python train.py --arch="gmlp" --n_mels=40 --spec_augment=true --win_length=512 --residual_init="scaled_by_depth" --optimizer="adamw" --lr=0.0012 --beta1=0.8 --beta2=0.999 --steps=23000 --batch_size=128 --epochs=113.1 --lr_schedule="cosine" --final_lr_fraction=0.01 --weight_decay=0.06
Rows from block 5, named by matrix and row number. Rows with one number belong to one neuron. Each number is 200 + 30 x the weight over its row's rms, rounded and kept within 0 to 999. All counts start at 0. After the name is the row's rms in percent of the matrix's.
# u: gMLP up (value half) (model.blocks.5.mixer.u.weight, 384x192), inputs 0-191
# v: gMLP up (gate half) (model.blocks.5.mixer.v.weight, 384x192), inputs 0-191
# out: gMLP down (model.blocks.5.mixer.out.weight, 192x384, transposed), outputs 0-191
u.294,094,217,218,222,195,252,269,215,192,181,150,212,146,222,255,282,237,213,217,182,168,221,244,231,243,224,158,189,232,277,161,193,219,163,193,165,226,152,197,275,191,154,204,181,227,222,200,191,234,186,158,223,163,213,185,148,194,203,142,231,243,183,223,173,187,183,216,224,220,239,255,215,204,213,190,194,145,174,135,220,221,219,254,215,185,254,222,210,147,149,161,210,197,241,188,144,174,208,206,204,186,195,215,164,183,214,223,194,193,207,173,201,194,163,197,228,233,148,211,198,243,152,188,256,199,205,239,208,200,228,218,209,236,212,174,218,202,219,201,153,188,203,184,211,201,188,160,174,211,157,213,176,204,220,171,229,236,214,233,165,259,187,182,250,204,169,239,172,171,239,201,193,227,183,229,205,194,208,242,184,206,232,202,163,226,213,242,223,167,173,210,191,239
u.295,106,181,216,195,233,261,209,219,183,192,144,185,220,220,211,200,217,239,166,150,184,243,216,180,151,188,217,245,182,250,221,251,200,168,210,151,217,185,205,248,194,239,172,190,202,265,173,226,225,197,177,173,167,211,117,184,177,210,151,182,199,201,201,157,171,208,183,222,228,190,171,260,164,165,166,254,210,136,205,137,176,176,214,223,202,192,174,269,188,156,201,198,201,189,120,203,174,212,227,191,220,211,197,185,181,184,191,217,144,213,245,159,231,208,220,203,233,212,186,221,169,239,177,226,204,208,122,243,200,203,199,184,199,212,189,220,244,242,152,223,178,247,157,202,229,221,206,207,236,225,250,214,218,206,203,180,190,240,180,114,166,194,216,161,217,201,174,217,161,163,185,196,187,169,171,166,215,222,221,210,190,165,224,187,192,162,244,194,150,206,152,195,208
u.296,107,187,206,167,166,162,210,184,189,182,219,196,211,214,215,156,240,192,206,227,211,215,216,194,152,265,209,291,170,150,219,231,197,164,179,191,164,200,240,208,192,135,249,195,118,214,194,183,168,182,233,196,158,178,224,170,194,195,184,170,225,239,235,231,248,209,131,170,201,185,183,197,219,227,217,221,207,268,188,215,164,216,238,198,228,229,162,169,174,231,224,205,172,181,215,217,169,212,124,153,212,233,179,161,223,212,183,214,188,209,241,145,181,197,193,185,168,197,236,208,209,170,202,171,213,225,223,209,211,124,191,199,277,191,204,248,230,155,250,220,176,220,216,158,210,182,214,235,196,202,210,233,239,249,175,253,236,205,193,160,222,188,242,235,196,186,203,149,233,210,217,185,167,241,208,194,213,149,200,205,240,203,226,259,187,147,165,207,191,195,208,190,177
u.297,094,195,234,153,131,229,218,261,223,163,192,198,179,207,180,148,242,236,246,218,189,182,204,198,192,168,220,238,181,122,225,204,153,168,216,172,208,227,277,235,192,224,219,204,177,212,257,149,177,195,238,212,157,153,214,192,179,174,231,211,189,215,250,244,171,179,145,218,217,200,242,230,182,225,173,231,216,224,236,165,228,194,209,169,180,167,188,190,165,225,202,223,187,266,227,160,219,201,140,171,197,209,256,215,212,200,196,192,211,189,240,198,151,226,184,185,192,195,222,162,277,180,220,202,158,233,201,184,206,224,244,232,252,171,216,260,171,196,201,151,165,199,219,194,127,210,212,192,197,182,196,216,203,206,153,208,179,164,217,210,206,216,205,168,231,187,170,160,238,250,228,258,203,233,168,239,209,165,190,184,233,153,216,215,187,219,197,154,195,187,214,242,198
u.298,104,189,234,202,265,240,219,257,232,140,213,187,182,191,179,210,219,178,191,201,184,200,182,201,178,227,210,214,219,209,208,211,248,173,233,183,168,185,242,234,210,173,193,173,218,249,171,168,214,180,211,220,233,209,191,151,154,173,200,222,211,189,164,182,230,242,195,169,212,206,206,167,184,208,195,206,195,170,220,154,229,235,237,222,169,220,155,219,194,208,143,244,250,188,203,176,170,189,258,174,227,195,246,177,129,177,214,191,256,194,206,245,178,145,201,209,193,217,199,188,185,227,224,224,175,254,176,179,176,194,205,283,206,184,223,198,157,259,216,209,135,236,184,227,247,208,190,212,150,165,184,219,235,203,207,214,262,228,189,262,223,175,209,233,114,232,185,199,174,207,252,160,212,197,201,248,197,206,190,213,190,196,212,139,196,252,209,154,203,261,193,174,145
u.299,092,141,185,185,168,246,222,210,222,199,221,201,207,213,211,198,214,233,194,177,173,212,273,206,218,173,205,197,198,150,165,186,174,133,238,202,232,220,196,249,247,174,212,193,190,202,225,161,148,228,243,172,174,178,188,129,182,177,211,220,184,194,173,186,187,114,144,225,208,221,262,268,213,208,142,204,190,257,173,178,212,216,207,151,177,241,197,236,230,182,137,184,216,237,191,192,234,189,162,234,160,164,176,216,183,262,171,241,193,203,264,247,220,166,195,136,191,181,247,230,187,184,220,265,207,197,177,211,178,195,173,186,217,174,217,232,230,194,219,171,220,220,162,213,160,181,176,214,207,198,185,261,221,242,183,216,194,171,223,217,258,155,213,186,191,193,201,198,192,223,243,186,165,228,205,217,244,200,210,176,234,176,184,185,210,159,164,214,157,213,200,242,201
u.300,097,263,190,242,249,200,186,204,165,181,209,183,252,172,194,184,198,237,159,187,227,251,164,207,142,235,168,260,230,191,219,159,246,163,177,187,186,204,191,221,170,167,170,222,133,246,184,225,194,228,180,174,157,265,156,195,233,196,227,177,204,240,244,231,208,182,218,208,188,189,179,228,184,212,239,211,218,211,173,175,218,239,157,211,187,201,115,226,193,204,173,247,196,277,200,240,202,189,220,233,177,244,200,207,233,196,215,257,173,210,169,165,233,187,264,192,170,180,215,198,191,182,176,215,186,172,152,216,161,189,215,209,206,241,185,189,157,216,215,220,268,154,171,158,177,206,197,200,201,219,174,206,235,188,247,199,187,233,180,216,164,146,165,203,144,258,161,204,166,224,221,194,187,199,227,186,185,142,197,188,212,228,207,192,157,184,228,153,140,192,220,216,186
u.301,095,141,219,160,147,203,243,201,241,188,147,210,185,206,249,245,199,234,177,172,190,168,152,224,230,247,186,236,209,221,220,220,186,186,226,165,239,208,176,192,181,213,161,199,220,182,217,195,218,163,194,209,255,175,254,241,164,217,208,160,203,170,235,144,201,145,196,148,202,195,118,202,212,234,236,219,224,212,189,221,166,217,200,175,237,187,238,203,196,213,160,210,220,235,258,209,209,237,173,235,134,165,219,236,138,200,184,183,257,150,213,220,200,189,221,176,195,187,197,193,253,126,167,176,183,224,237,237,186,209,228,214,226,191,206,209,229,264,267,204,167,211,198,229,204,250,205,146,163,146,204,192,224,216,194,187,214,184,194,176,194,200,199,205,236,233,207,248,181,139,225,220,208,252,161,252,205,236,210,207,204,201,211,203,218,194,205,245,195,203,171,167,232
u.302,088,184,188,244,202,190,217,250,220,173,221,231,234,178,188,135,198,152,159,221,200,253,168,156,217,193,202,246,196,216,214,268,204,148,163,171,193,153,206,190,192,198,195,228,257,211,253,188,182,241,155,265,178,238,251,232,185,210,236,251,207,218,182,221,240,209,210,264,235,211,215,223,203,239,215,158,195,260,193,134,203,222,206,213,179,153,185,203,177,203,216,207,191,166,236,166,224,192,175,166,199,246,178,198,203,168,197,218,222,162,192,177,215,204,198,196,262,208,185,136,242,188,202,228,212,216,137,202,199,200,167,213,207,221,221,266,218,224,165,184,151,207,197,239,213,199,249,136,251,233,212,217,201,223,215,160,204,214,197,175,199,225,165,189,200,162,238,217,227,185,167,199,210,244,152,177,168,198,212,208,261,174,248,173,197,254,212,161,185,176,169,195,236
u.303,092,233,221,171,186,209,203,187,230,199,165,186,183,171,196,157,209,231,184,186,273,228,196,174,201,214,233,161,165,201,223,235,214,186,153,150,157,200,221,250,201,266,162,197,262,181,255,169,197,218,175,197,190,218,220,199,206,172,223,187,187,228,186,245,237,174,199,139,194,195,199,247,175,195,170,182,202,189,166,172,181,158,151,189,173,235,204,182,260,249,183,200,184,186,196,147,191,170,186,208,259,232,160,198,173,188,165,195,214,229,144,196,248,268,145,173,169,157,142,242,208,236,223,251,172,264,200,177,189,244,209,196,203,209,199,250,185,121,169,173,195,175,186,202,191,174,191,167,214,156,214,181,223,191,202,198,258,202,226,223,194,192,200,202,157,187,180,201,215,277,197,236,226,209,145,149,223,236,200,213,234,195,216,230,157,222,216,191,213,208,186,199,243
u.304,095,192,125,203,203,185,214,203,205,190,129,158,214,207,228,192,251,199,239,203,204,169,159,168,194,197,238,186,196,231,163,234,228,194,191,189,232,213,219,203,234,192,213,156,176,186,179,192,173,217,162,235,226,178,159,283,176,227,202,219,191,140,196,187,146,193,217,157,147,156,168,128,221,133,146,175,180,188,148,223,235,196,162,215,237,211,206,170,228,211,196,217,225,147,213,203,174,193,215,172,200,152,219,231,174,176,203,179,175,233,174,269,212,236,226,217,182,162,194,223,175,205,188,193,170,166,235,199,234,230,183,205,252,243,210,233,204,166,169,157,216,214,143,196,195,217,175,184,201,206,218,148,230,158,269,242,277,143,168,190,172,205,221,240,236,211,168,163,214,180,189,201,222,178,193,263,190,203,164,202,208,218,170,183,186,235,180,193,185,216,223,203,197
u.305,088,154,212,213,176,218,215,233,208,206,220,139,181,197,275,242,184,231,202,209,219,209,213,219,193,268,216,259,231,205,204,267,192,217,211,190,177,206,215,247,201,167,194,174,224,227,223,211,193,166,213,198,183,209,196,198,175,198,252,213,208,276,253,226,189,220,184,207,214,264,188,180,205,162,149,234,182,195,196,190,221,253,186,177,196,222,152,217,179,196,144,171,203,218,165,180,189,176,212,246,196,212,189,213,238,203,270,191,224,196,167,200,208,203,207,189,168,218,207,244,217,175,265,214,187,246,140,181,229,251,186,217,187,202,263,206,197,225,205,175,200,147,257,210,187,211,181,166,186,186,172,231,198,178,230,128,255,167,188,186,205,173,170,228,196,191,241,150,212,157,163,224,193,249,226,158,166,258,217,170,210,147,196,130,196,179,166,213,202,210,219,272,202
v.294,096,172,226,193,194,202,122,175,160,181,203,215,187,188,191,167,150,184,234,234,220,168,173,187,232,208,243,132,192,211,171,197,196,237,204,250,208,189,183,184,196,216,185,213,204,174,222,200,264,195,209,222,196,197,201,189,159,244,206,219,222,195,162,156,181,209,180,223,236,214,218,103,110,251,218,164,173,216,184,232,198,211,194,222,161,241,214,172,193,182,210,183,210,180,178,185,164,183,233,162,196,209,207,182,183,230,193,197,180,249,195,220,231,218,211,238,242,170,182,234,239,233,208,174,191,236,219,230,262,218,248,208,226,215,157,205,202,181,184,167,143,154,180,137,176,177,184,176,202,192,238,162,160,264,150,257,155,183,197,186,200,208,195,202,239,212,165,191,173,251,180,238,210,175,191,224,160,213,148,222,143,179,185,178,174,243,181,188,263,243,166,214,231
v.295,094,223,205,175,204,237,199,144,192,245,142,183,220,198,159,194,190,191,186,188,216,217,216,186,259,166,172,198,162,202,164,215,217,195,207,230,233,199,196,180,213,207,213,196,240,164,158,185,198,290,217,239,158,208,228,168,253,243,207,202,219,165,214,241,205,182,193,197,237,216,179,170,200,193,234,213,154,195,246,192,205,193,267,205,164,231,196,189,209,208,229,182,186,177,225,156,238,164,207,193,229,172,215,211,184,167,222,166,166,252,138,217,220,259,227,209,196,198,179,217,162,172,188,203,181,232,219,137,213,213,169,221,211,229,145,212,193,122,185,199,156,214,202,235,137,171,180,195,179,211,190,189,174,238,218,252,219,253,171,198,212,208,210,173,251,151,223,126,236,177,186,145,213,192,171,201,174,186,258,138,175,220,221,230,249,236,208,186,233,158,218,195,142
v.296,101,199,157,195,242,194,189,136,185,185,146,185,236,187,193,198,217,238,211,195,166,160,239,217,231,170,226,182,157,190,237,214,228,250,158,202,165,187,171,169,227,245,153,287,222,174,183,233,242,169,187,161,213,209,187,201,236,208,130,262,248,201,191,150,220,160,160,223,202,152,191,219,174,185,224,168,154,215,240,197,150,223,196,204,199,194,185,148,195,154,240,210,168,195,168,163,197,239,235,165,242,173,188,213,165,171,219,226,161,196,221,205,236,222,191,157,246,179,204,195,212,189,215,197,152,197,216,193,252,184,162,209,204,226,218,210,195,160,193,181,218,189,173,166,205,172,150,221,218,247,243,243,114,236,208,214,140,229,213,197,207,192,229,190,189,211,255,243,186,208,218,227,165,164,213,201,172,246,185,158,182,198,176,207,200,153,176,184,249,206,201,214,180
v.297,082,241,198,172,194,179,179,179,202,180,202,230,173,186,209,212,162,231,210,223,201,231,177,195,205,211,274,153,217,188,183,207,187,236,180,163,192,208,182,185,176,179,186,226,148,230,194,236,270,223,194,197,160,254,188,183,263,147,152,169,200,176,231,249,225,211,204,230,141,212,210,214,224,213,191,149,229,240,203,207,137,188,230,184,209,179,187,203,211,151,210,224,220,198,173,237,232,199,195,167,226,238,168,135,229,205,164,262,197,195,153,179,232,216,196,199,202,186,158,240,176,233,224,212,194,189,193,191,184,170,197,183,214,186,201,188,200,177,200,211,238,196,165,223,174,211,176,190,155,144,168,168,199,110,227,241,201,254,195,176,141,216,231,232,198,193,285,167,198,183,230,209,213,164,240,210,196,160,132,196,211,241,173,171,125,152,219,221,203,202,238,156,174
v.298,094,168,223,203,208,195,139,205,186,194,136,174,222,174,173,173,208,143,142,160,197,164,206,180,209,159,208,184,208,185,147,191,231,169,148,173,207,222,211,158,155,253,255,225,181,178,184,212,186,221,216,196,205,211,168,204,129,234,154,204,154,182,191,166,154,173,198,222,139,159,140,175,189,156,205,168,238,217,212,184,225,220,153,240,206,156,161,189,185,201,194,240,212,213,211,186,187,209,231,155,235,161,256,192,185,211,193,195,162,217,137,230,182,255,226,156,185,230,227,215,215,207,185,190,214,169,196,167,196,212,207,181,229,196,179,172,175,224,178,210,209,159,183,129,206,156,201,198,156,197,174,198,139,178,193,205,183,229,211,207,192,169,249,158,190,161,193,122,169,180,176,134,225,166,183,214,189,184,138,220,196,194,136,173,229,178,214,183,221,210,219,172,173
v.299,109,207,223,179,252,180,207,158,171,189,234,180,218,185,165,186,170,167,178,133,214,191,215,215,218,203,190,199,198,193,188,171,233,162,163,185,175,201,199,182,275,197,248,247,237,206,147,229,228,165,154,179,187,216,160,157,236,232,175,159,226,228,195,180,255,225,180,222,208,176,193,191,236,142,180,190,172,176,190,105,190,152,209,175,171,162,248,234,207,206,209,251,210,171,189,204,233,182,225,255,244,239,195,237,211,163,178,183,161,236,213,200,250,250,209,182,202,199,215,232,184,228,239,214,209,133,189,162,210,195,165,241,191,158,215,154,210,154,171,207,242,198,236,221,149,156,143,223,170,215,219,204,200,196,171,215,172,186,200,180,191,228,249,203,200,230,212,233,264,195,192,205,169,147,228,174,215,143,165,168,159,222,198,165,199,202,209,180,211,218,168,174,171
v.300,094,221,197,174,253,244,172,179,179,178,226,227,201,167,176,157,142,213,158,158,199,202,215,175,114,125,200,149,169,153,194,224,218,246,183,203,224,189,152,205,246,190,164,222,224,194,186,197,185,208,186,200,225,173,178,174,169,168,249,210,225,197,179,154,167,242,134,205,195,188,186,166,148,172,185,190,149,167,214,118,188,218,198,176,208,181,226,147,186,146,233,232,247,151,209,206,155,187,193,222,214,184,138,208,190,186,184,156,211,206,185,196,205,243,237,178,148,221,199,184,213,226,226,179,179,154,192,148,234,196,203,168,245,196,208,184,220,185,161,235,183,176,260,142,211,204,168,271,219,197,190,211,222,210,178,234,166,232,210,187,183,244,176,160,200,213,244,216,216,186,227,228,182,190,197,203,187,153,192,201,190,230,225,219,232,236,232,174,219,222,249,183,180
v.301,091,200,148,230,211,186,180,185,140,206,206,175,206,270,160,209,184,189,175,247,209,220,224,210,180,195,225,211,209,228,197,177,211,249,189,185,197,232,231,181,188,204,194,216,252,157,197,225,219,186,206,259,213,182,205,178,252,239,192,186,197,201,133,214,274,260,202,180,166,227,206,184,202,190,169,161,170,223,197,194,216,187,160,291,219,235,209,179,183,203,200,209,136,163,194,206,245,215,187,253,182,239,193,210,160,140,182,246,201,207,211,202,246,160,204,233,193,172,172,225,233,241,267,208,209,178,230,238,199,225,179,242,159,161,152,220,221,166,209,234,234,232,237,195,195,211,227,214,159,188,220,217,164,165,221,205,184,222,185,239,164,191,210,247,189,205,201,186,201,199,207,230,229,119,212,213,217,198,109,184,167,181,157,255,194,232,203,191,204,242,155,226,164
v.302,101,214,241,192,208,180,188,156,193,199,256,196,212,248,169,162,200,164,164,186,212,211,215,202,202,197,238,209,179,195,182,233,239,233,211,178,164,198,179,184,161,207,215,207,200,189,192,219,201,216,208,163,231,232,192,153,228,220,166,192,212,240,186,247,250,265,176,161,192,200,188,194,180,150,181,179,159,186,214,201,208,177,196,200,172,194,218,224,182,190,194,237,101,220,230,137,246,226,238,197,211,212,243,221,219,186,230,223,195,201,261,239,153,155,223,213,232,132,184,260,199,209,195,160,187,219,181,213,184,198,201,242,174,255,213,198,184,172,174,222,242,155,177,223,239,149,186,199,229,227,243,200,155,183,178,186,196,196,220,212,183,215,172,175,173,229,167,191,260,190,232,125,214,149,257,245,200,253,167,160,146,206,149,218,222,248,206,187,221,228,256,156,211
v.303,099,252,159,212,206,196,140,149,205,181,180,206,147,229,168,229,179,211,207,199,218,202,246,137,194,234,214,116,177,217,220,167,224,206,207,198,176,150,204,200,210,231,236,267,173,192,165,244,225,212,190,235,214,172,173,227,214,251,190,175,199,243,173,153,216,224,229,208,210,204,189,227,195,208,232,229,211,221,151,217,228,217,178,184,194,246,229,172,260,213,240,178,180,209,201,279,259,175,237,195,241,114,175,264,184,244,223,193,207,219,157,219,208,196,211,254,188,214,224,206,189,222,222,218,241,215,248,175,216,227,191,170,214,242,168,156,202,230,206,227,243,184,220,184,234,203,200,258,161,230,305,175,188,172,214,190,217,223,200,210,177,225,191,251,179,190,195,170,217,226,227,193,186,190,215,183,176,199,212,210,207,203,187,200,233,179,209,188,202,164,247,253,183
v.304,134,177,194,172,207,183,157,212,188,213,264,202,189,208,184,204,199,167,208,240,230,187,186,144,188,219,255,217,202,228,181,173,165,204,199,164,185,190,234,202,185,244,172,153,240,127,167,197,168,245,152,215,256,228,187,208,209,180,171,183,186,215,182,199,261,197,182,190,167,203,247,205,186,222,280,195,180,195,220,166,223,195,223,268,202,169,213,239,165,230,180,195,189,174,170,225,172,188,224,158,238,186,193,223,163,193,192,198,191,195,253,232,137,214,211,199,211,212,173,236,240,162,173,224,187,208,235,180,235,224,176,252,217,194,222,193,198,232,203,173,194,211,211,141,187,183,189,218,190,277,273,169,145,184,170,248,223,194,183,208,213,165,159,224,230,213,209,225,199,244,208,230,169,136,243,167,133,210,215,177,214,242,198,199,253,147,212,261,183,235,217,239,208
v.305,096,224,176,174,217,166,216,212,174,201,166,203,206,238,175,186,203,195,199,193,215,182,147,182,222,215,203,189,174,177,128,175,236,189,183,272,187,210,175,172,220,251,192,197,184,198,188,246,159,196,132,204,211,202,156,171,176,163,141,176,205,227,182,272,231,225,241,182,178,172,137,149,215,135,204,201,244,237,272,168,191,191,194,169,236,208,174,178,164,161,224,230,248,209,207,220,159,218,192,260,152,203,229,219,214,182,132,225,194,206,222,166,160,230,226,244,194,224,240,219,220,193,147,155,233,188,201,228,219,189,224,138,201,197,196,153,195,200,208,199,192,178,184,153,172,188,172,195,203,192,207,218,170,189,196,211,224,198,212,224,260,239,249,211,176,193,237,122,265,189,218,218,176,210,202,220,218,257,194,210,180,197,253,154,236,213,215,177,191,220,215,204,165
out.294,091,195,264,189,196,213,168,166,193,208,217,220,224,173,115,223,217,182,218,188,224,169,196,265,233,218,180,232,196,220,204,191,196,192,198,160,171,257,187,185,178,212,250,207,176,211,233,192,152,166,222,216,198,158,205,176,220,161,194,179,193,265,209,163,252,165,194,156,216,179,127,254,222,175,194,258,197,227,240,210,200,222,160,191,223,180,177,174,240,233,215,228,178,209,175,199,211,173,188,208,227,140,160,242,191,226,183,216,202,185,210,225,204,198,189,193,187,230,217,240,203,244,209,161,269,164,233,168,198,187,172,213,200,228,218,220,172,189,229,203,206,206,300,227,174,172,167,145,162,232,205,240,229,195,145,186,158,150,171,215,161,222,241,178,163,153,144,208,214,211,268,192,186,182,168,198,173,171,174,205,181,197,185,206,192,221,168,149,144,218,223,189,223
out.295,121,210,188,188,158,192,216,163,153,164,234,235,163,195,180,213,221,221,191,237,176,200,231,242,190,224,180,236,240,204,216,153,180,176,224,194,233,231,150,246,169,177,127,204,227,207,208,223,213,188,212,244,203,220,227,160,160,178,182,199,236,240,193,219,181,239,147,160,183,181,234,142,179,227,202,179,203,196,208,207,211,179,219,187,157,213,191,180,203,265,190,210,190,135,185,239,265,141,231,154,208,164,259,243,232,244,207,187,176,174,160,192,211,198,166,184,215,191,184,196,211,211,184,208,204,173,238,153,191,192,226,210,221,190,229,164,195,186,165,235,204,192,232,187,177,202,172,222,181,169,151,209,219,131,253,228,176,226,195,220,187,207,183,133,199,231,204,238,273,197,209,201,177,230,209,237,160,163,229,231,295,201,192,254,196,236,164,148,185,180,184,234,191
out.296,104,182,179,132,211,215,170,245,228,205,192,260,220,197,184,169,216,259,157,237,208,177,170,165,204,217,173,204,197,225,211,180,168,192,172,215,236,127,213,163,234,218,212,211,204,189,214,169,223,207,132,217,230,175,141,224,194,152,253,228,199,244,253,178,190,175,235,236,211,202,236,173,142,192,183,190,206,145,160,222,244,134,203,188,194,259,217,151,261,208,177,221,231,184,210,156,185,229,198,257,180,195,208,204,189,181,196,283,210,220,200,214,233,178,192,226,185,255,156,233,152,179,184,203,224,203,216,159,191,226,203,144,183,209,186,171,216,249,163,195,215,213,182,250,144,221,184,134,240,212,203,183,177,169,196,182,177,210,236,155,184,215,204,225,171,164,237,203,220,184,245,190,200,189,253,183,157,202,186,228,146,160,185,213,167,220,199,208,201,205,192,191,206
out.297,089,186,202,205,186,188,172,223,188,181,200,216,218,180,182,230,197,183,233,228,204,195,195,278,190,201,174,206,176,211,171,178,206,181,177,135,225,199,211,183,160,146,210,218,219,214,156,191,209,179,193,159,199,266,140,210,200,218,155,260,227,187,200,235,220,272,242,221,201,239,165,274,211,231,258,213,157,213,188,188,229,270,196,227,278,198,200,163,141,168,165,214,234,215,176,175,192,207,242,232,200,193,182,181,182,227,195,226,196,174,164,215,193,218,199,161,232,129,231,201,182,192,215,151,234,229,154,233,204,189,151,128,210,233,190,241,224,158,258,246,198,194,195,224,156,197,184,186,248,199,243,184,197,203,207,206,188,230,181,234,224,184,223,214,236,187,193,228,222,183,183,197,179,174,186,228,154,217,224,236,222,231,214,190,210,129,246,217,181,244,219,150,179
out.298,106,175,170,213,221,187,165,201,194,239,204,204,213,186,137,212,200,213,263,205,270,178,215,179,186,186,202,230,187,236,232,167,213,200,156,211,221,251,242,250,187,214,168,181,205,152,178,195,198,212,144,141,223,163,221,213,225,191,221,205,229,203,226,271,184,168,153,216,248,177,242,194,221,212,196,187,236,172,216,202,193,163,204,193,221,178,191,220,218,186,229,147,177,231,212,188,201,196,150,155,198,228,181,208,177,201,235,162,207,214,194,172,227,222,177,249,214,178,197,235,246,199,233,142,188,192,241,191,186,163,190,177,189,189,121,209,198,204,269,239,226,141,282,255,170,180,198,196,231,153,248,212,186,154,185,218,219,166,226,223,199,209,159,178,236,217,195,250,187,198,228,163,197,253,219,180,220,218,257,121,161,209,180,243,229,219,184,222,201,184,173,186,233
out.299,088,189,225,208,193,213,231,159,211,236,282,177,197,253,189,207,187,204,220,182,175,201,202,218,185,210,189,238,176,212,274,143,195,243,192,188,173,162,168,206,213,164,217,206,245,191,228,145,195,197,184,235,188,217,194,221,142,203,248,215,186,227,243,174,148,202,243,201,213,204,194,215,203,214,189,176,225,151,222,170,227,205,224,187,202,184,221,155,214,179,234,174,211,211,229,212,191,170,177,213,216,205,253,217,206,217,213,179,238,247,171,209,213,259,128,216,169,254,155,186,159,203,248,196,197,179,199,257,190,208,183,166,242,181,222,199,172,231,194,182,226,193,188,187,191,206,269,180,278,300,224,156,212,197,206,178,203,177,169,202,217,241,210,205,199,239,246,168,189,174,173,253,249,192,197,301,180,211,185,220,205,220,166,206,184,176,205,267,204,203,199,167,164
out.300,106,231,213,201,196,157,187,209,190,153,209,142,259,215,222,210,224,211,187,200,177,173,239,184,251,224,207,183,164,206,218,184,202,181,190,196,181,235,209,221,251,205,217,136,201,199,165,219,305,193,165,183,255,213,291,159,184,224,162,200,216,213,225,235,185,211,152,157,213,180,178,206,264,206,233,231,182,188,199,218,129,193,228,165,215,234,251,196,193,249,222,186,179,223,191,233,280,219,221,215,197,186,176,186,166,219,176,191,198,198,221,199,179,191,236,232,235,245,226,169,219,190,229,242,170,192,213,147,247,183,186,215,208,171,198,196,211,178,217,135,210,201,214,207,189,194,218,242,174,210,213,225,207,180,221,210,155,190,193,224,163,184,168,223,221,200,144,198,192,172,210,184,243,111,226,240,132,251,215,157,178,198,190,175,178,219,156,243,231,189,187,215,184
out.301,084,211,233,218,228,178,219,147,230,210,174,204,224,180,180,172,235,231,174,232,227,235,254,197,230,181,183,217,200,218,216,185,198,244,216,205,183,175,226,218,277,208,212,225,226,196,141,179,273,210,270,149,226,230,207,212,200,175,230,186,219,137,184,219,187,224,234,221,234,194,195,128,178,209,227,199,124,185,221,146,176,199,221,194,238,207,181,202,187,208,191,165,248,188,137,240,261,234,186,204,221,245,192,144,228,208,188,238,179,241,167,196,228,242,232,235,193,175,162,183,159,222,193,213,224,123,181,202,182,172,208,206,172,195,189,193,168,235,116,156,226,165,177,174,201,180,235,182,208,194,181,184,191,209,176,183,190,188,196,196,242,224,212,197,208,239,200,206,143,190,184,243,133,211,180,240,207,229,221,249,134,204,176,215,173,178,212,200,170,231,174,180,204
out.302,086,137,222,211,189,192,164,193,168,214,192,147,172,227,140,219,215,194,158,174,161,190,232,204,246,216,223,232,231,195,187,136,215,222,202,206,176,167,178,198,173,167,202,153,154,124,242,168,178,188,213,239,211,207,274,217,185,197,160,190,205,175,173,190,137,204,178,164,230,195,179,209,174,155,178,213,182,163,240,161,199,188,174,192,197,245,206,189,242,165,145,165,168,197,164,226,178,169,182,244,242,212,185,179,221,269,209,186,151,199,307,261,193,231,205,225,209,174,199,180,212,217,167,221,203,171,185,208,194,177,137,226,215,190,219,180,198,249,211,174,222,204,247,215,181,154,165,222,195,203,231,197,231,180,164,214,221,201,220,163,242,198,210,169,179,190,194,176,195,185,171,166,207,149,211,159,174,265,203,187,243,201,198,177,194,197,229,195,260,180,217,245,163
out.303,098,212,210,249,190,222,174,209,209,166,193,210,171,158,156,213,169,134,153,224,201,222,150,210,199,187,150,175,232,163,168,210,193,209,161,260,200,186,203,152,236,223,232,210,230,239,245,185,138,255,216,260,178,204,188,226,232,199,230,151,213,167,235,198,222,221,237,228,210,185,177,219,208,195,216,220,204,169,267,182,185,206,205,256,209,165,264,262,215,187,214,199,211,208,184,209,215,236,209,215,174,250,220,162,249,170,218,240,187,225,210,215,214,177,206,207,194,216,182,173,205,195,219,147,196,184,177,200,190,201,210,184,190,189,214,247,207,249,223,228,190,182,230,216,214,210,162,209,198,159,194,210,204,223,231,242,196,172,190,174,169,139,217,232,191,138,258,215,152,163,162,157,177,284,155,213,175,165,224,209,201,242,144,159,247,248,193,195,163,240,183,175,155
out.304,095,195,233,197,213,198,127,212,209,269,215,195,240,232,150,230,192,228,248,175,247,216,202,166,214,210,200,218,156,179,242,212,222,190,223,196,217,146,167,213,153,198,202,195,206,176,175,239,189,241,240,187,191,158,200,213,242,190,256,203,217,196,226,103,215,241,186,205,173,228,218,248,210,205,154,197,156,223,239,216,202,197,247,147,183,211,188,131,172,201,192,185,142,214,167,184,205,182,201,172,153,234,171,193,217,236,164,249,183,209,186,216,209,217,187,196,234,153,186,186,199,181,175,200,232,287,206,234,216,214,203,201,185,194,230,197,141,217,193,226,177,245,267,157,131,187,182,213,233,180,197,189,189,201,236,184,199,186,239,218,243,210,213,216,184,190,200,233,222,196,268,231,247,196,167,218,160,260,191,196,190,190,183,193,237,213,239,183,255,173,182,236,236
out.305,093,177,196,194,177,159,207,167,160,219,172,225,202,226,279,175,251,167,212,248,223,231,161,209,153,159,201,239,246,235,200,217,212,248,152,200,220,199,199,180,192,246,233,215,210,180,215,148,152,229,221,164,213,188,200,227,229,172,204,210,204,189,226,191,221,246,175,138,232,190,202,199,212,198,182,201,149,191,161,155,227,170,188,198,218,206,207,228,205,222,213,207,179,179,199,216,197,239,245,180,171,155,213,218,218,243,201,197,189,238,192,243,188,160,213,250,194,234,198,228,174,224,249,205,194,211,222,204,134,253,261,221,222,140,215,143,214,170,205,218,204,176,197,238,174,193,254,240,181,240,234,180,228,231,209,206,250,187,155,140,179,197,173,195,199,214,180,279,260,250,178,158,238,140,216,200,201,201,215,196,222,157,132,216,198,217,214,224,160,228,220,172,201